A small multi-label image tagger, trained from scratch: patch size [2, 2].
Rows from expert 2 of block 11, named by matrix and row number. Rows with one number belong to one neuron. Each number is 128 + 24 x the weight over its row's rms, rounded and kept within 0 to 255. All counts start at 0. Numbers have three digits each. After the name is the row's rms in percent of the matrix's.
# up: expert up (model.blocks.11.mlp.up, 16x128x256), inputs 128-255
# down: expert down (model.blocks.11.mlp.down, 16x256x128, transposed), outputs 128-255
up.28 104:114157143151139159166146090131126140107169133115132124099136119137149134106156114074122129149108173140139105123123156106139126145164103086111120130107099134147151101147113168163129134132124179134155104114131121119116107143158144151073155113128121111126135129082137126164087143124118111139134149091135118135156159108110179146109133112103134122123158158170108101133121173105142134135159
up.29 099:080115129119142113126079151133144123137137085123127137150094111154116152071147125128144090108120106167141118149126114122131130120162104130120124135111137110107092157114152147126133171141126093177164089117077145173102111110102139122127102136168115128136085106130092139151110083115130127111185152143120156162136145109163145112115141132116129142124146132113111150159147118135130091121138
up.30 101:114143086159130168137142159154114132101151113121132113153147115132166100097121125094095159113158129142076071122158137107135131120100138149120142145162128105131159116127108080121143146132127081099136126133114106152142187137139156137169139160119122110098093142167129168095121095126114152117098121141127106174103156095134133124119119123176166115132146162104143160086162143151112162112124
up.31 095:154124137130153143145152134100117138124099104120132125114141141106104141164134169080112116129096146120108143118162122135098099127107148120104121085134129095133131134130138130112125150127100123134086124111107145161156153132144137101182169095116129117132127130092164122113149160069116125158112156117093133136111124094105116125108122159109125142104163134080134093101147156169122127127162
up.32 110:150123130127105124141108116096129131143166131123125128131103125131130159140102171106103124149119132102121157137091110125135138156139135132151147110075160112134128104157128119149114101114155113105113105138092162139115151184137123160104104125118122097176139113152135126096127104158125123159111141142119147113151125113128133069101164113140150133129186141114144139125115125160130136132124
up.33 114:091131130127129100151175161169100174146150163122091151155135150137129129165132137117143150156118122101140136130141100124166092182157160158084121079147113117138139129113115178126082133110148110099157112126088119127143151120127117093138148103160133117096087128124144100117177143082178132153121157148121121078141152120089101119094091153133148102158143121080135121121140143102110158085129
up.34 087:114092135107100155105147128091111163104110130158133141153138135130154101082110170094122167118124107167129168127139106127151073153173128140119094144144103126106113106149108121104107131165131096157140140134107118076138179143128150145113101115099162126092094141138141093120151124141080151083124138109115147128127144110117139124150125137127107086120122110178147150123111159114169155119127
up.35 100:145148095120111134137101158107107122129077164135122078195149146159131146157161120106120105133135112140143126130113144123168102113123165102117144129122166126150140118105129096102175112148130117140109140144129133145132178136151096121135141116142117119159119148137138122125151135184177144154130130140157116159143105131156104149102098150163103164137126112087169093135137126115112134168093
up.36 099:136136107134104121104150075121115117185142155163128118140138135117174134103120122127156117150131116105125133104121138146094093099110122145110144148139107139113169148127142120174126144134106110137157138085117159100102065126147108133124177092142114119133156141141082188104156157145121189146140123155159143128094130088094132124086117144114114101101128170149074104160137172128138147098130
up.37 100:143122137128121128132147121098083101141105172113122141124112152130138140147127148120108179149186126082129141156113112158132148108105113089158124116104133133116176159115144120155140147078100112113074156100120119131151137190133148075107121134114114140093155103131112097113125124079130098135116113111152130158110122122142135119154115099159132085093122160119121117116102126156082124159135
up.38 104:128112123143120144136061162159118110111165102159144134123134159164121108120120105078152156131165138139116121102117107140114149156129134137147118140162126200080111130138131151151119149116139144117110139158099130151097111127096154130139120158107109136119163164138132170122180162123125172113133104118153176124079124154138104115090141088105109066124125158120166098110164147073125153102116
down.28 103:109146129097136154162121126132140139140124145146121122152126156055107068116114150150132088103174119144143147117127126133129131151117093142085082148163128114108140112104106127160152110138147127124122148149129152114119124089149138154142153113109120177102081074173120124129139140101185146156141136098139129130096120091119162094105114108143142151115102112151083155151148144150108124128141
down.29 111:096143128156103107119140129169143103158141131147111099114129153115165091120112154168147131146132133126145126090132115095094090120127126105170091136145132133103158115095109150165122143149129181096123133106101121093125075148118158109126146131180108151105135106104114139133133137083094110139129141137163143129128133143122146186105123138143112118145102161154133139162115131092098150102112
down.30 102:143126142118123109127132131131158145168176154118059099141183102119115136128125134164108112127091131153108115119162108128125137126116109103114115122102125139131129157123102128093121204131161196127113106142107113118117127156117121105142101129127064133150144162122135090104165108162116134142152115146139137148195118162173162075143076120114136194135124135101124125165146142126129117133130
down.31 093:120158145161125147172141134146146128140149122128096089128089096180069112129143116135123106087125123171147156101066126129138164128159115134088147131157143084124147101168113104125149110114119096134154117131089164175118129131077136087141151162111157111137101123144102141122156137163115087068111146141098122141101145132169084147114127141100162140124122159114097131198131138092122177097098
down.32 116:137139158111145133147113140135101150171085083106134142150129115140117105138131159106129115124134128114143094145126098110130121133127147155135149130096135098113150093122144127108140115120156139117109102168138071175087138140144146128167118144134123134096135149147144121125112132126128139145194181140137140098143127104142174143151133154089143142106116148131113102127067146109141150177119
down.33 101:138124164142144107161127139111155104130167100141112164131137122138142103160127152107107160094099147129133057172101131103100134097138115116155119160108112144117169066101123114139152094110104111170120134170113128131125117105118114124123139102174112124114108113132135159105115139141120140085150161155128155128128142113184123142096162106071167129127149155079063148107112172101112150192159
down.34 098:113131127154142160173179099115142120090137111133130095133092123096129122129135134162124176126137093107110135106131118110152139112104101122086112160109158139080178145161092128124134129160147123050116171143086174125083149167102137096110117147145130146115144169131127059140139165113115131138113128147132105142130134102124130097130107125178118155133137133131130114111132133128170153123107
down.35 099:110092129140149110106139152109136151084116092130124114119087172132148137127097142132085177130114146146144117111145106173132119111131103108127146157124166134166121103160170151098124154108124105125110118103160084139161147118127103166143091120126096103096110122124083122142109144092109164120139134149108100098177145087129100113182144132134120203153083143132120159125129136139146097145142
down.36 111:170131089162193136176126186130102112097160128117149094122128136106070128141155113149145130180180096160153146142156151091175169138118081134155169115145117149128133141132097155126172073119123105079152090131131128109112151142148064148106095137136132124130110131159110133112132091105125132131147083122147113094113149114142129138155111149147117095140109116138113142128116138139112103132096
down.37 104:123140115142108119115127093150133126118132149125099088130139092130143106134145097151140126096155118095099112145105115158122136145125184127114105132154149103091118123135106120145181177115067089112130131138149116152148140164113129126145125117122137124143170136120108137114102167172120099104165097126108138087149180153117139124142113104137106119136119108135084113127114131137123075135106
down.38 104:165134119173160128181122130135094099177169089135122123125152129111123134142143131113119146117132134127128087128119166123149107145118094093132122164121139116157117103159110099118124165134134144167155121061135116139141134095144139120146108113128108095148106108098108125142134104133172125101111162161090133127131129134119102099095119129187128132124095123110128138093101128121125123128123