Rows from block 11 of a small multi-label image tagger, named by matrix and row number. Rows with one number within an expert belong to one neuron, the router's apart. Each number is 50 + 10 x the weight over its row's rms, rounded and kept within 0 to 99. All counts start at 0. After the name is the row's rms in percent of the matrix's.
Before each expert's rows are labels from the 100 images, of 14976, where the router gives the expert most weight on average: "top examples" is what is common among them. Only what is clearly more common there than usual is listed. The data: photos of plants and fungi (iNaturalist). In brackets: how many of the 100, against the usual share in percent.
# router: router (model.blocks.11.mlp.router.weight, 16x256, trained with AdamW), inputs 128-255
# up: expert up (model.blocks.11.mlp.up, 16x128x256), inputs 128-255
# down: expert down (model.blocks.11.mlp.down, 16x256x128, transposed), outputs 128-255

# expert 8
top examples: class Liliopsida (37 vs 9.4); order Asparagales (25 vs 4.5)
router.8 102:53 50 38 58 48 51 53 63 62 28 48 37 44 49 37 47 48 58 41 39 47 36 44 49 42 54 47 52 57 44 53 36 44 63 55 46 60 41 39 56 53 42 64 45 40 43 64 58 50 57 39 32 55 59 63 34 43 42 57 52 45 61 40 55 58 59 41 63 50 60 65 49 57 39 50 48 43 40 43 60 47 68 48 40 56 42 44 65 58 75 43 53 40 60 59 44 64 35 52 39 51 58 21 57 36 71 41 36 61 60 66 45 64 61 39 57 49 47 62 35 65 59 51 45 53 27 63 49
up.0 106:61 55 35 59 55 39 54 53 58 43 55 42 41 55 52 65 49 59 55 52 41 40 41 44 60 38 52 56 50 51 34 54 24 43 31 61 65 32 26 57 74 44 47 53 45 46 48 52 49 46 56 75 52 47 47 48 46 56 42 52 59 53 45 45 52 73 51 62 58 47 39 64 45 42 39 50 36 52 49 59 47 35 43 41 40 63 53 57 56 39 50 63 48 50 40 42 49 44 49 86 45 66 62 50 45 56 51 27 73 57 41 40 27 36 54 59 68 40 44 64 53 61 59 44 51 66 78 60
down.0 101:28 57 47 50 37 52 34 56 57 48 37 48 49 41 39 50 53 63 59 52 37 70 49 36 47 50 46 58 43 54 64 56 63 61 38 47 70 45 50 39 57 58 39 54 60 51 54 65 60 49 44 35 26 40 50 52 39 38 50 47 61 42 64 43 64 48 42 47 42 47 73 40 54 65 40 55 73 62 46 55 69 61 59 67 54 52 50 34 40 53 53 49 44 72 46 47 50 62 44 46 52 47 55 43 53 43 47 53 50 60 33 59 52 43 44 41 64 39 48 62 50 57 64 61 52 40 58 40
up.1 091:39 31 51 50 59 46 45 59 52 53 50 37 46 29 40 54 50 65 42 33 46 55 64 36 33 48 60 61 52 44 38 50 50 56 28 59 46 44 50 43 46 49 34 47 54 64 53 52 70 58 52 52 55 49 36 38 41 27 42 28 61 45 62 53 55 54 68 47 65 60 57 45 72 41 51 44 57 53 24 40 55 47 50 54 37 59 53 48 52 58 40 50 56 61 70 66 54 65 64 66 41 56 63 51 48 49 53 66 46 38 47 42 43 55 47 60 43 47 60 59 57 67 69 60 56 69 49 36
down.1 094:56 48 41 29 51 43 32 55 60 64 53 46 50 63 51 43 51 74 50 46 61 42 58 47 34 34 78 47 51 50 38 43 29 30 47 48 61 52 31 40 27 30 54 23 43 54 42 67 58 50 62 49 42 57 38 54 35 65 36 42 58 48 58 39 41 37 52 44 53 33 41 83 44 59 70 45 50 57 62 36 54 55 54 58 40 54 45 62 70 40 45 48 65 59 64 36 50 37 56 41 58 55 49 30 45 55 49 47 45 53 53 42 41 49 57 41 58 28 48 44 54 58 65 45 54 51 48 44

# expert 3
top examples: order Caryophyllales (44 vs 7.8); family: Cactaceae (44 vs 3.3); text has "cactus" (25 vs 2)
router.3 097:25 60 60 72 41 35 33 43 31 39 54 42 56 44 28 71 34 40 45 66 50 56 41 63 39 49 60 52 43 46 57 50 35 60 56 37 47 52 56 52 51 31 56 63 44 63 49 44 53 44 60 46 31 51 58 53 62 49 50 51 41 52 45 51 52 44 47 52 44 38 63 39 44 60 36 62 48 39 48 54 52 38 31 30 46 52 55 47 43 52 58 36 66 65 53 53 51 49 51 50 61 39 53 62 53 72 47 54 44 45 52 61 68 75 52 45 63 58 41 53 55 53 45 66 50 34 44 46
up.0 117:59 47 43 72 40 50 57 54 67 58 59 77 44 62 63 30 43 52 44 53 41 40 48 42 48 41 61 56 57 58 62 65 59 62 54 21 44 61 45 58 46 44 41 51 46 47 47 37 47 60 41 45 47 69 54 53 43 52 51 50 53 55 58 35 54 38 59 54 46 60 61 41 42 47 34 49 62 51 53 35 47 44 48 70 45 46 42 53 73 51 51 53 57 48 51 53 49 44 71 58 52 57 54 51 42 50 70 55 22 51 65 46 45 40 34 59 52 40 58 49 38 43 50 48 65 39 43 60
down.0 109:50 39 41 36 59 47 58 37 43 52 47 46 46 60 60 58 71 44 43 35 62 56 50 38 35 30 53 59 52 54 64 48 54 46 52 37 57 45 56 44 65 34 55 28 57 63 62 61 69 62 41 52 49 38 67 41 50 54 38 38 56 45 55 42 64 65 44 46 61 22 49 69 55 43 39 38 74 48 53 57 40 61 39 34 46 43 53 60 46 48 54 40 57 48 44 43 53 46 57 48 49 54 55 47 61 37 47 45 75 41 56 54 50 51 64 70 37 67 47 43 47 58 52 57 46 46 47 58
up.1 119:69 38 59 50 43 30 48 45 48 63 45 58 58 44 52 35 51 47 49 37 58 37 47 48 41 57 70 66 52 39 47 47 50 47 47 60 40 43 31 42 40 53 55 43 42 43 35 60 33 58 42 62 43 38 54 46 64 62 43 51 49 75 51 46 37 37 46 50 54 52 60 50 59 32 35 54 27 33 49 50 50 53 50 40 47 54 53 37 52 60 74 57 57 57 44 44 46 41 63 58 42 67 57 57 74 56 59 35 41 56 36 57 38 65 39 56 57 52 39 50 54 57 59 53 49 50 55 41
down.1 109:57 48 35 28 39 41 72 46 46 52 56 50 45 61 52 35 48 55 54 56 35 44 54 42 58 49 54 57 40 53 39 58 60 73 57 43 66 56 24 45 37 62 39 53 50 48 48 45 57 56 70 61 35 58 49 35 41 77 24 54 61 64 57 68 68 66 65 51 30 34 54 46 57 44 66 35 53 47 64 54 44 36 52 48 41 56 59 49 47 59 56 52 70 31 42 41 49 49 51 43 40 51 52 37 50 40 39 53 36 69 41 55 58 51 50 50 49 50 63 65 42 43 49 61 61 43 40 47

# expert 1
top examples: order Fagales (26 vs 2.9)
router.1 095:55 66 62 59 44 33 41 50 26 41 53 61 53 58 36 45 45 82 63 58 29 54 49 51 39 48 60 42 43 49 42 55 37 53 44 35 59 57 59 38 44 57 46 49 64 71 55 50 44 41 67 62 53 67 51 35 43 64 56 34 56 39 59 51 29 34 50 61 51 50 48 50 67 49 50 48 37 47 43 47 39 41 45 46 53 50 66 55 36 44 44 42 58 73 28 48 60 56 50 60 69 35 75 59 58 64 44 46 56 66 51 45 42 67 46 67 44 62 42 44 53 50 53 40 33 60 66 56
up.0 121:39 54 56 38 66 49 60 39 58 55 39 52 44 43 41 47 36 69 50 50 64 48 29 28 53 38 72 58 54 54 45 48 67 56 52 55 41 44 47 44 61 29 52 48 53 43 33 53 44 41 40 45 58 62 33 45 45 35 42 44 48 46 44 54 46 49 38 43 55 52 66 50 50 47 41 46 53 30 61 34 45 40 36 49 53 55 55 62 57 13 46 41 55 51 36 37 46 53 59 53 41 62 77 46 50 58 42 46 56 60 49 56 60 46 52 54 65 42 58 57 54 43 46 49 44 53 66 51
down.0 116:42 39 44 46 53 53 54 69 39 54 49 42 73 27 57 46 35 56 76 52 42 55 35 56 44 42 47 55 46 76 60 66 52 63 61 66 38 53 29 62 58 48 47 61 46 32 48 51 42 49 51 35 37 63 65 33 55 43 40 55 50 63 65 55 39 56 43 54 44 30 46 53 39 43 55 52 41 40 44 54 51 12 50 60 32 63 62 63 51 32 62 60 48 52 42 58 51 49 51 44 47 62 32 60 53 56 59 59 57 52 42 42 59 51 48 65 45 38 61 59 41 58 53 49 43 44 59 48
up.1 105:59 47 37 54 45 33 34 65 59 60 55 42 75 58 55 49 43 52 53 30 52 52 38 25 44 63 56 50 51 43 38 48 47 68 64 55 35 27 63 60 30 52 55 44 65 45 46 52 44 45 48 46 49 53 47 57 49 34 57 44 38 52 44 64 42 43 43 54 38 42 70 46 83 65 53 61 59 52 52 53 47 48 54 38 60 51 36 51 61 47 53 65 59 57 52 39 47 49 48 54 55 52 42 53 51 56 41 53 54 45 64 50 48 49 44 53 62 58 47 46 55 42 41 37 44 51 37 52
down.1 105:49 53 53 63 50 80 54 52 58 65 49 35 62 47 41 32 59 57 37 55 52 63 48 54 50 40 37 47 56 58 50 61 50 39 41 46 50 53 58 28 54 53 58 29 45 46 45 46 40 50 41 57 50 61 35 50 54 43 59 66 49 43 54 45 62 60 69 58 50 46 34 44 55 51 37 42 50 41 53 31 39 54 58 63 38 54 58 57 51 52 55 48 37 51 52 44 55 49 40 56 50 49 33 43 65 50 71 53 51 52 34 68 61 52 42 64 41 38 65 74 40 49 40 48 68 41 54 62

# expert 6
top examples: order Caryophyllales (28 vs 7.8); family: Asteraceae (28 vs 10.9); order: Asterales (28 vs 11.2)
router.6 093:42 29 52 47 50 53 47 55 52 33 64 69 47 48 48 60 57 64 58 63 68 54 50 35 55 47 71 51 55 39 45 37 39 47 28 32 62 56 46 46 52 39 48 58 54 45 41 41 55 45 45 63 35 34 46 45 42 42 50 47 69 47 45 53 54 69 48 59 22 50 48 41 41 32 49 49 52 42 52 64 44 32 49 42 58 60 45 42 53 43 43 56 43 61 57 31 32 42 68 60 46 47 68 39 77 54 35 67 68 39 38 52 51 41 50 46 51 60 54 46 41 49 42 46 49 60 35 45
up.0 098:55 36 27 52 52 58 53 40 42 50 50 55 52 55 50 42 53 34 61 52 51 52 63 44 67 62 69 55 40 65 52 47 66 50 46 49 40 61 57 56 52 49 63 51 61 57 33 46 55 43 46 49 51 55 27 46 43 53 49 57 47 39 41 53 39 41 37 65 37 41 32 51 37 48 52 66 52 54 55 77 58 44 65 53 40 41 42 48 34 59 58 48 50 47 48 41 54 39 45 35 46 61 64 57 63 49 48 63 47 45 60 41 62 55 62 57 45 66 27 49 48 51 50 53 53 61 53 42
down.0 093:62 43 55 68 41 51 53 59 66 42 53 41 47 55 55 41 31 40 51 53 41 42 63 56 27 37 42 44 45 53 42 41 55 41 45 45 46 54 59 40 54 55 69 59 37 48 58 37 58 53 39 45 63 39 54 52 49 58 60 45 51 53 55 62 35 39 45 50 26 55 58 57 54 50 56 48 56 37 57 53 51 61 59 63 35 53 57 69 28 37 22 46 43 70 67 36 52 42 40 35 63 52 55 52 42 56 63 47 51 58 44 45 55 58 50 70 49 34 53 39 56 63 65 41 52 47 42 32
up.1 129:51 47 43 46 62 44 33 35 36 57 44 68 55 46 52 45 52 49 54 56 52 64 57 67 62 48 66 56 42 37 65 34 70 47 54 36 53 51 39 57 65 43 64 52 49 57 35 53 38 40 44 63 48 62 58 53 59 54 58 38 62 38 65 44 66 37 49 56 46 47 57 63 52 57 53 63 39 44 45 64 54 48 43 67 56 43 34 42 49 54 56 50 57 42 29 37 44 47 56 30 36 53 49 53 59 57 36 55 54 48 48 48 35 50 52 46 50 44 40 52 40 52 45 51 50 31 50 41
down.1 113:54 37 56 38 67 68 54 50 27 47 42 38 46 64 55 61 58 23 53 23 43 29 59 54 48 35 42 55 69 52 53 58 59 45 45 44 47 53 51 51 45 61 77 58 35 49 45 35 48 66 52 38 76 36 66 42 49 31 59 57 55 47 77 45 55 53 49 48 42 65 46 48 43 60 69 54 46 53 49 63 64 53 43 56 51 59 40 47 24 46 52 57 46 40 51 50 49 35 57 51 60 45 45 48 62 42 51 47 43 38 36 50 54 66 53 32 35 46 40 58 52 54 41 63 45 45 63 63

# expert 2
top examples: order Lamiales (28 vs 7.4)
router.2 101:59 44 61 51 46 51 50 44 47 67 42 41 40 57 45 34 52 48 50 56 52 50 42 56 38 60 47 59 41 64 46 43 29 67 34 51 43 42 52 46 50 38 40 54 53 32 37 58 49 33 38 53 38 46 40 49 43 45 33 64 45 49 53 45 48 37 57 35 53 58 52 54 52 49 71 50 50 51 56 19 50 47 44 46 53 36 61 37 38 53 39 53 44 47 42 49 56 44 39 58 46 57 50 67 44 34 52 47 56 43 41 55 56 56 56 52 48 38 28 52 57 49 53 45 59 45 37 47
up.0 090:54 36 49 38 50 53 42 47 49 55 55 54 46 45 31 45 54 40 58 50 40 52 59 51 62 56 50 64 49 35 45 47 59 39 55 47 49 58 45 40 48 58 42 40 47 51 59 48 57 51 55 51 47 30 57 59 57 67 42 52 70 33 45 57 65 49 46 57 49 63 55 36 22 48 43 38 54 39 42 63 38 47 53 53 48 57 60 68 56 56 50 35 36 56 47 68 26 33 54 40 48 54 41 55 49 38 37 63 38 54 45 36 57 47 54 56 53 45 34 38 29 40 40 38 69 39 57 44
down.0 101:40 57 48 53 49 47 49 53 44 43 40 44 59 65 48 62 37 51 44 50 46 43 56 38 33 48 44 51 44 36 54 69 55 44 58 60 54 56 41 52 47 50 39 42 58 54 56 29 56 55 52 48 74 38 52 31 33 72 46 46 46 39 56 34 55 53 53 41 46 64 19 59 43 71 58 60 29 45 41 52 47 36 60 45 52 31 44 43 51 58 46 39 38 50 41 62 51 52 61 61 52 76 63 40 48 61 62 53 58 60 58 55 44 60 32 58 53 53 60 43 39 57 41 53 56 44 71 64
up.1 110:35 52 61 52 51 62 61 53 39 54 46 53 50 49 58 48 34 60 58 39 49 47 35 59 58 47 60 57 55 53 47 35 55 36 63 58 30 24 46 62 69 56 53 55 56 35 39 46 46 50 51 49 52 59 53 47 46 47 70 60 47 40 54 39 38 65 47 56 56 48 43 49 31 59 43 66 44 48 61 30 34 47 51 51 50 46 54 56 64 57 55 51 54 61 48 61 38 65 49 41 31 59 56 53 56 33 41 68 53 51 48 55 57 55 49 44 34 75 44 60 47 69 38 61 55 58 39 48
down.1 102:36 51 40 38 58 46 57 49 61 43 53 53 66 33 48 61 61 54 49 46 53 65 43 36 60 57 52 43 45 44 60 54 46 56 42 47 61 57 47 49 46 52 72 33 52 61 38 28 54 43 46 44 38 45 40 54 42 61 52 51 30 42 68 55 49 27 52 56 55 55 52 46 58 41 61 50 40 37 52 34 41 59 30 53 47 49 40 52 52 39 64 44 57 55 54 45 57 35 38 51 60 49 41 52 32 52 37 39 79 45 59 59 69 53 61 41 51 46 41 48 44 40 45 36 31 41 64 67

# expert 7
top examples: order Fabales (26 vs 5.9); family: Fabaceae (26 vs 5.9)
router.7 124:36 58 47 46 50 32 56 41 55 73 41 46 40 42 50 41 39 58 52 54 46 59 41 55 52 51 46 62 52 60 37 52 55 43 37 43 49 49 37 66 59 55 44 40 43 30 69 44 44 52 56 45 43 31 55 55 55 63 34 40 59 48 59 43 54 73 47 52 61 31 42 55 47 46 48 29 60 60 70 59 33 45 55 57 43 33 55 67 69 58 62 54 53 43 43 48 44 46 47 76 43 47 37 49 38 52 50 43 30 60 65 49 32 40 39 33 52 39 53 54 39 72 57 42 63 63 53 59
up.0 095:54 61 49 64 41 34 41 43 38 43 53 58 51 37 62 47 52 59 52 43 52 39 36 57 42 55 43 48 44 48 50 52 44 35 32 54 49 35 43 41 57 55 53 54 65 40 52 69 48 62 40 59 62 55 52 65 42 64 66 51 46 40 50 45 29 67 58 47 69 45 49 58 55 42 61 49 42 68 52 53 43 53 47 42 59 57 48 61 55 57 41 43 38 59 62 37 38 48 60 61 56 43 32 38 51 49 52 56 67 58 68 46 42 44 36 34 52 60 52 46 69 39 65 53 36 48 53 52
down.0 104:31 58 76 42 35 51 38 59 50 58 46 40 45 55 57 35 39 35 39 72 52 56 48 63 47 54 39 50 51 49 55 32 44 45 43 54 28 56 57 55 41 56 53 42 52 63 56 36 37 44 56 57 46 62 49 59 61 28 34 35 36 52 48 55 52 44 55 33 50 50 36 51 42 53 46 54 42 46 61 49 45 72 27 43 53 56 40 50 56 61 42 50 52 74 50 53 55 42 49 60 58 63 54 42 44 49 58 54 50 43 32 41 47 50 56 59 64 40 41 53 52 47 55 47 54 62 56 29
up.1 111:48 34 39 49 50 47 64 54 50 50 53 61 39 42 47 54 46 51 53 35 36 40 71 38 31 67 51 44 50 28 57 42 53 53 50 47 42 36 44 50 51 41 41 44 59 38 57 61 58 60 65 33 73 30 51 59 53 42 43 66 69 54 37 54 80 41 60 48 58 56 54 48 63 68 46 38 45 54 56 52 47 55 48 53 43 59 52 58 65 47 54 35 43 31 53 57 60 48 54 54 58 53 43 50 58 45 52 43 57 50 48 43 30 29 51 32 37 36 72 40 58 45 39 52 42 43 41 62
down.1 108:37 48 65 51 31 46 50 37 49 47 50 49 30 63 45 42 35 53 37 47 40 55 48 70 51 63 48 54 48 52 47 41 54 48 35 55 41 57 62 53 42 57 52 59 56 31 40 50 36 42 71 40 55 57 47 58 40 50 57 24 55 54 67 51 51 49 62 74 45 35 44 49 58 38 62 51 50 52 63 54 49 41 47 63 42 63 47 58 52 41 39 57 55 63 40 48 29 38 34 44 32 61 58 50 52 47 51 50 51 44 49 44 43 58 46 58 86 42 46 60 46 52 46 76 49 64 49 57

# expert 13
top examples: class Polypodiopsida (30 vs 4.2); text has "fern" (25 vs 3)
router.13 101:34 40 39 68 64 36 58 68 52 56 61 35 50 54 45 59 56 55 59 55 83 40 40 40 51 48 59 48 48 46 56 60 48 62 39 43 58 52 67 46 44 62 37 47 50 56 79 34 56 55 53 47 47 49 43 55 58 65 55 48 51 42 51 66 47 63 41 52 39 43 54 42 45 42 60 64 46 47 30 57 54 57 33 47 39 54 47 52 46 56 56 55 41 63 53 49 50 53 57 54 64 53 54 56 53 68 61 56 50 38 45 25 46 46 41 56 52 68 44 42 46 59 55 66 35 51 46 43
up.0 102:51 39 38 54 36 60 39 51 60 41 52 49 63 41 55 51 60 39 50 39 44 48 79 59 67 56 38 45 46 66 55 51 60 58 40 36 44 34 42 73 50 60 49 39 34 55 53 44 54 58 40 63 40 48 59 48 46 57 31 47 61 43 62 64 42 41 52 56 67 55 48 68 49 48 59 59 35 59 36 50 44 41 61 67 57 54 54 55 36 50 38 60 60 56 45 57 53 57 52 63 32 64 49 51 53 66 46 55 59 54 40 57 43 50 41 44 36 36 51 57 40 52 31 57 38 58 58 50
down.0 101:52 73 43 43 37 55 60 66 46 50 64 42 43 57 54 36 57 41 45 50 42 56 48 45 42 46 53 59 47 31 56 38 62 54 46 47 50 54 55 40 26 55 36 62 39 51 63 41 43 49 51 44 53 40 62 38 47 41 55 50 54 35 58 48 71 53 78 57 43 26 42 59 32 52 50 48 50 40 57 36 47 39 48 30 54 30 21 44 50 49 51 60 64 36 50 41 40 69 35 56 54 29 48 56 48 40 52 42 38 58 53 50 52 54 45 42 34 55 60 47 68 50 50 53 59 36 32 50
up.1 108:51 50 44 47 64 36 61 52 51 37 63 52 48 62 57 60 53 39 47 55 52 33 40 38 59 50 62 79 47 49 39 36 47 63 40 36 61 71 25 57 50 53 54 51 64 57 67 51 30 36 62 60 43 50 59 59 35 61 66 49 58 65 59 69 61 55 51 46 39 50 60 73 45 44 53 43 51 56 46 59 58 45 50 46 58 47 52 37 55 52 54 64 39 55 51 53 42 53 46 46 57 40 56 53 64 43 39 36 43 45 51 69 52 61 58 59 58 54 66 58 43 52 31 37 62 54 50 59
down.1 109:64 50 68 50 54 63 40 61 73 57 36 47 36 47 52 26 51 42 36 46 52 60 58 57 41 55 43 69 53 51 39 52 60 47 36 47 54 52 57 38 56 57 36 43 49 65 51 57 56 54 54 41 68 64 49 44 56 61 48 55 37 43 36 67 31 39 58 33 46 53 37 56 46 50 49 44 41 46 65 50 47 41 48 54 53 44 54 39 58 78 37 37 51 42 58 54 48 60 33 40 61 33 43 54 53 51 37 41 64 60 46 53 50 34 35 38 50 47 36 46 45 45 56 36 43 53 42 51

# expert 0
top examples: order Asparagales (49 vs 4.5); family: Asparagaceae (46 vs 2.6); text has "yucca" (39 vs 1)
router.0 095:50 53 45 48 54 43 39 50 55 72 61 43 57 46 66 56 56 41 49 46 50 48 56 53 59 60 53 34 45 54 51 38 39 67 49 59 56 44 49 61 42 44 49 55 45 60 48 48 37 63 56 56 33 56 64 33 42 59 54 32 67 50 62 61 39 44 43 50 45 46 52 61 47 47 44 59 49 43 39 52 55 34 59 52 43 49 44 60 60 26 65 42 66 52 48 63 68 56 60 33 41 60 51 61 50 39 43 44 54 66 34 64 76 61 39 61 64 44 51 57 46 40 52 45 47 45 43 50
up.0 106:57 43 52 40 64 62 61 38 44 33 45 61 50 48 52 52 41 41 54 56 56 58 48 36 53 43 46 47 52 46 62 61 65 43 36 70 43 71 49 50 48 66 43 48 38 53 57 55 32 53 47 50 59 41 54 43 63 65 33 60 65 39 51 57 34 56 36 57 46 48 44 49 54 64 66 41 65 61 49 65 45 80 60 46 65 73 55 48 40 54 57 48 42 33 44 58 35 31 64 45 52 48 49 46 62 49 47 64 65 57 28 41 47 55 66 40 53 48 66 43 53 61 62 69 62 31 59 47
down.0 098:57 57 46 63 39 23 45 40 49 47 55 43 46 58 53 58 43 41 64 65 43 68 54 61 59 48 56 62 35 53 38 61 52 48 48 37 42 37 38 59 36 20 60 49 56 48 35 59 53 58 57 51 42 54 43 48 39 36 39 40 46 41 51 39 55 54 56 54 55 56 57 50 45 59 36 68 48 47 57 49 64 33 43 59 50 48 33 24 48 47 61 61 44 53 40 59 50 45 46 50 73 45 48 56 59 50 51 44 58 61 38 26 60 37 48 58 38 39 45 51 30 55 47 63 28 51 43 43
up.1 090:61 44 36 53 30 48 31 35 47 71 38 51 55 54 50 63 51 32 43 60 59 55 46 56 53 54 44 56 45 45 45 43 50 42 34 40 52 59 55 57 57 41 55 41 69 43 54 52 38 43 51 47 63 46 51 47 31 64 68 33 36 48 61 48 72 58 61 46 41 59 54 55 58 49 58 56 50 55 46 59 47 60 57 55 60 34 44 59 47 50 53 42 69 53 36 47 58 56 48 48 50 59 49 54 47 46 33 38 51 37 72 51 43 48 41 63 49 46 63 36 54 39 54 50 67 46 48 60
down.1 103:53 64 68 57 44 53 58 53 47 43 76 53 61 55 48 37 46 60 62 35 33 47 63 33 53 57 46 47 61 41 57 47 41 71 48 42 48 44 55 56 58 54 50 62 31 37 43 45 42 39 44 51 55 67 61 55 26 48 49 40 55 58 50 52 40 47 34 15 46 62 60 55 58 54 42 46 55 56 57 46 50 48 46 36 48 61 48 50 53 63 47 57 32 52 56 38 25 63 29 69 41 46 71 54 69 53 44 39 45 56 44 53 32 45 54 46 57 59 58 38 51 45 26 55 70 55 52 35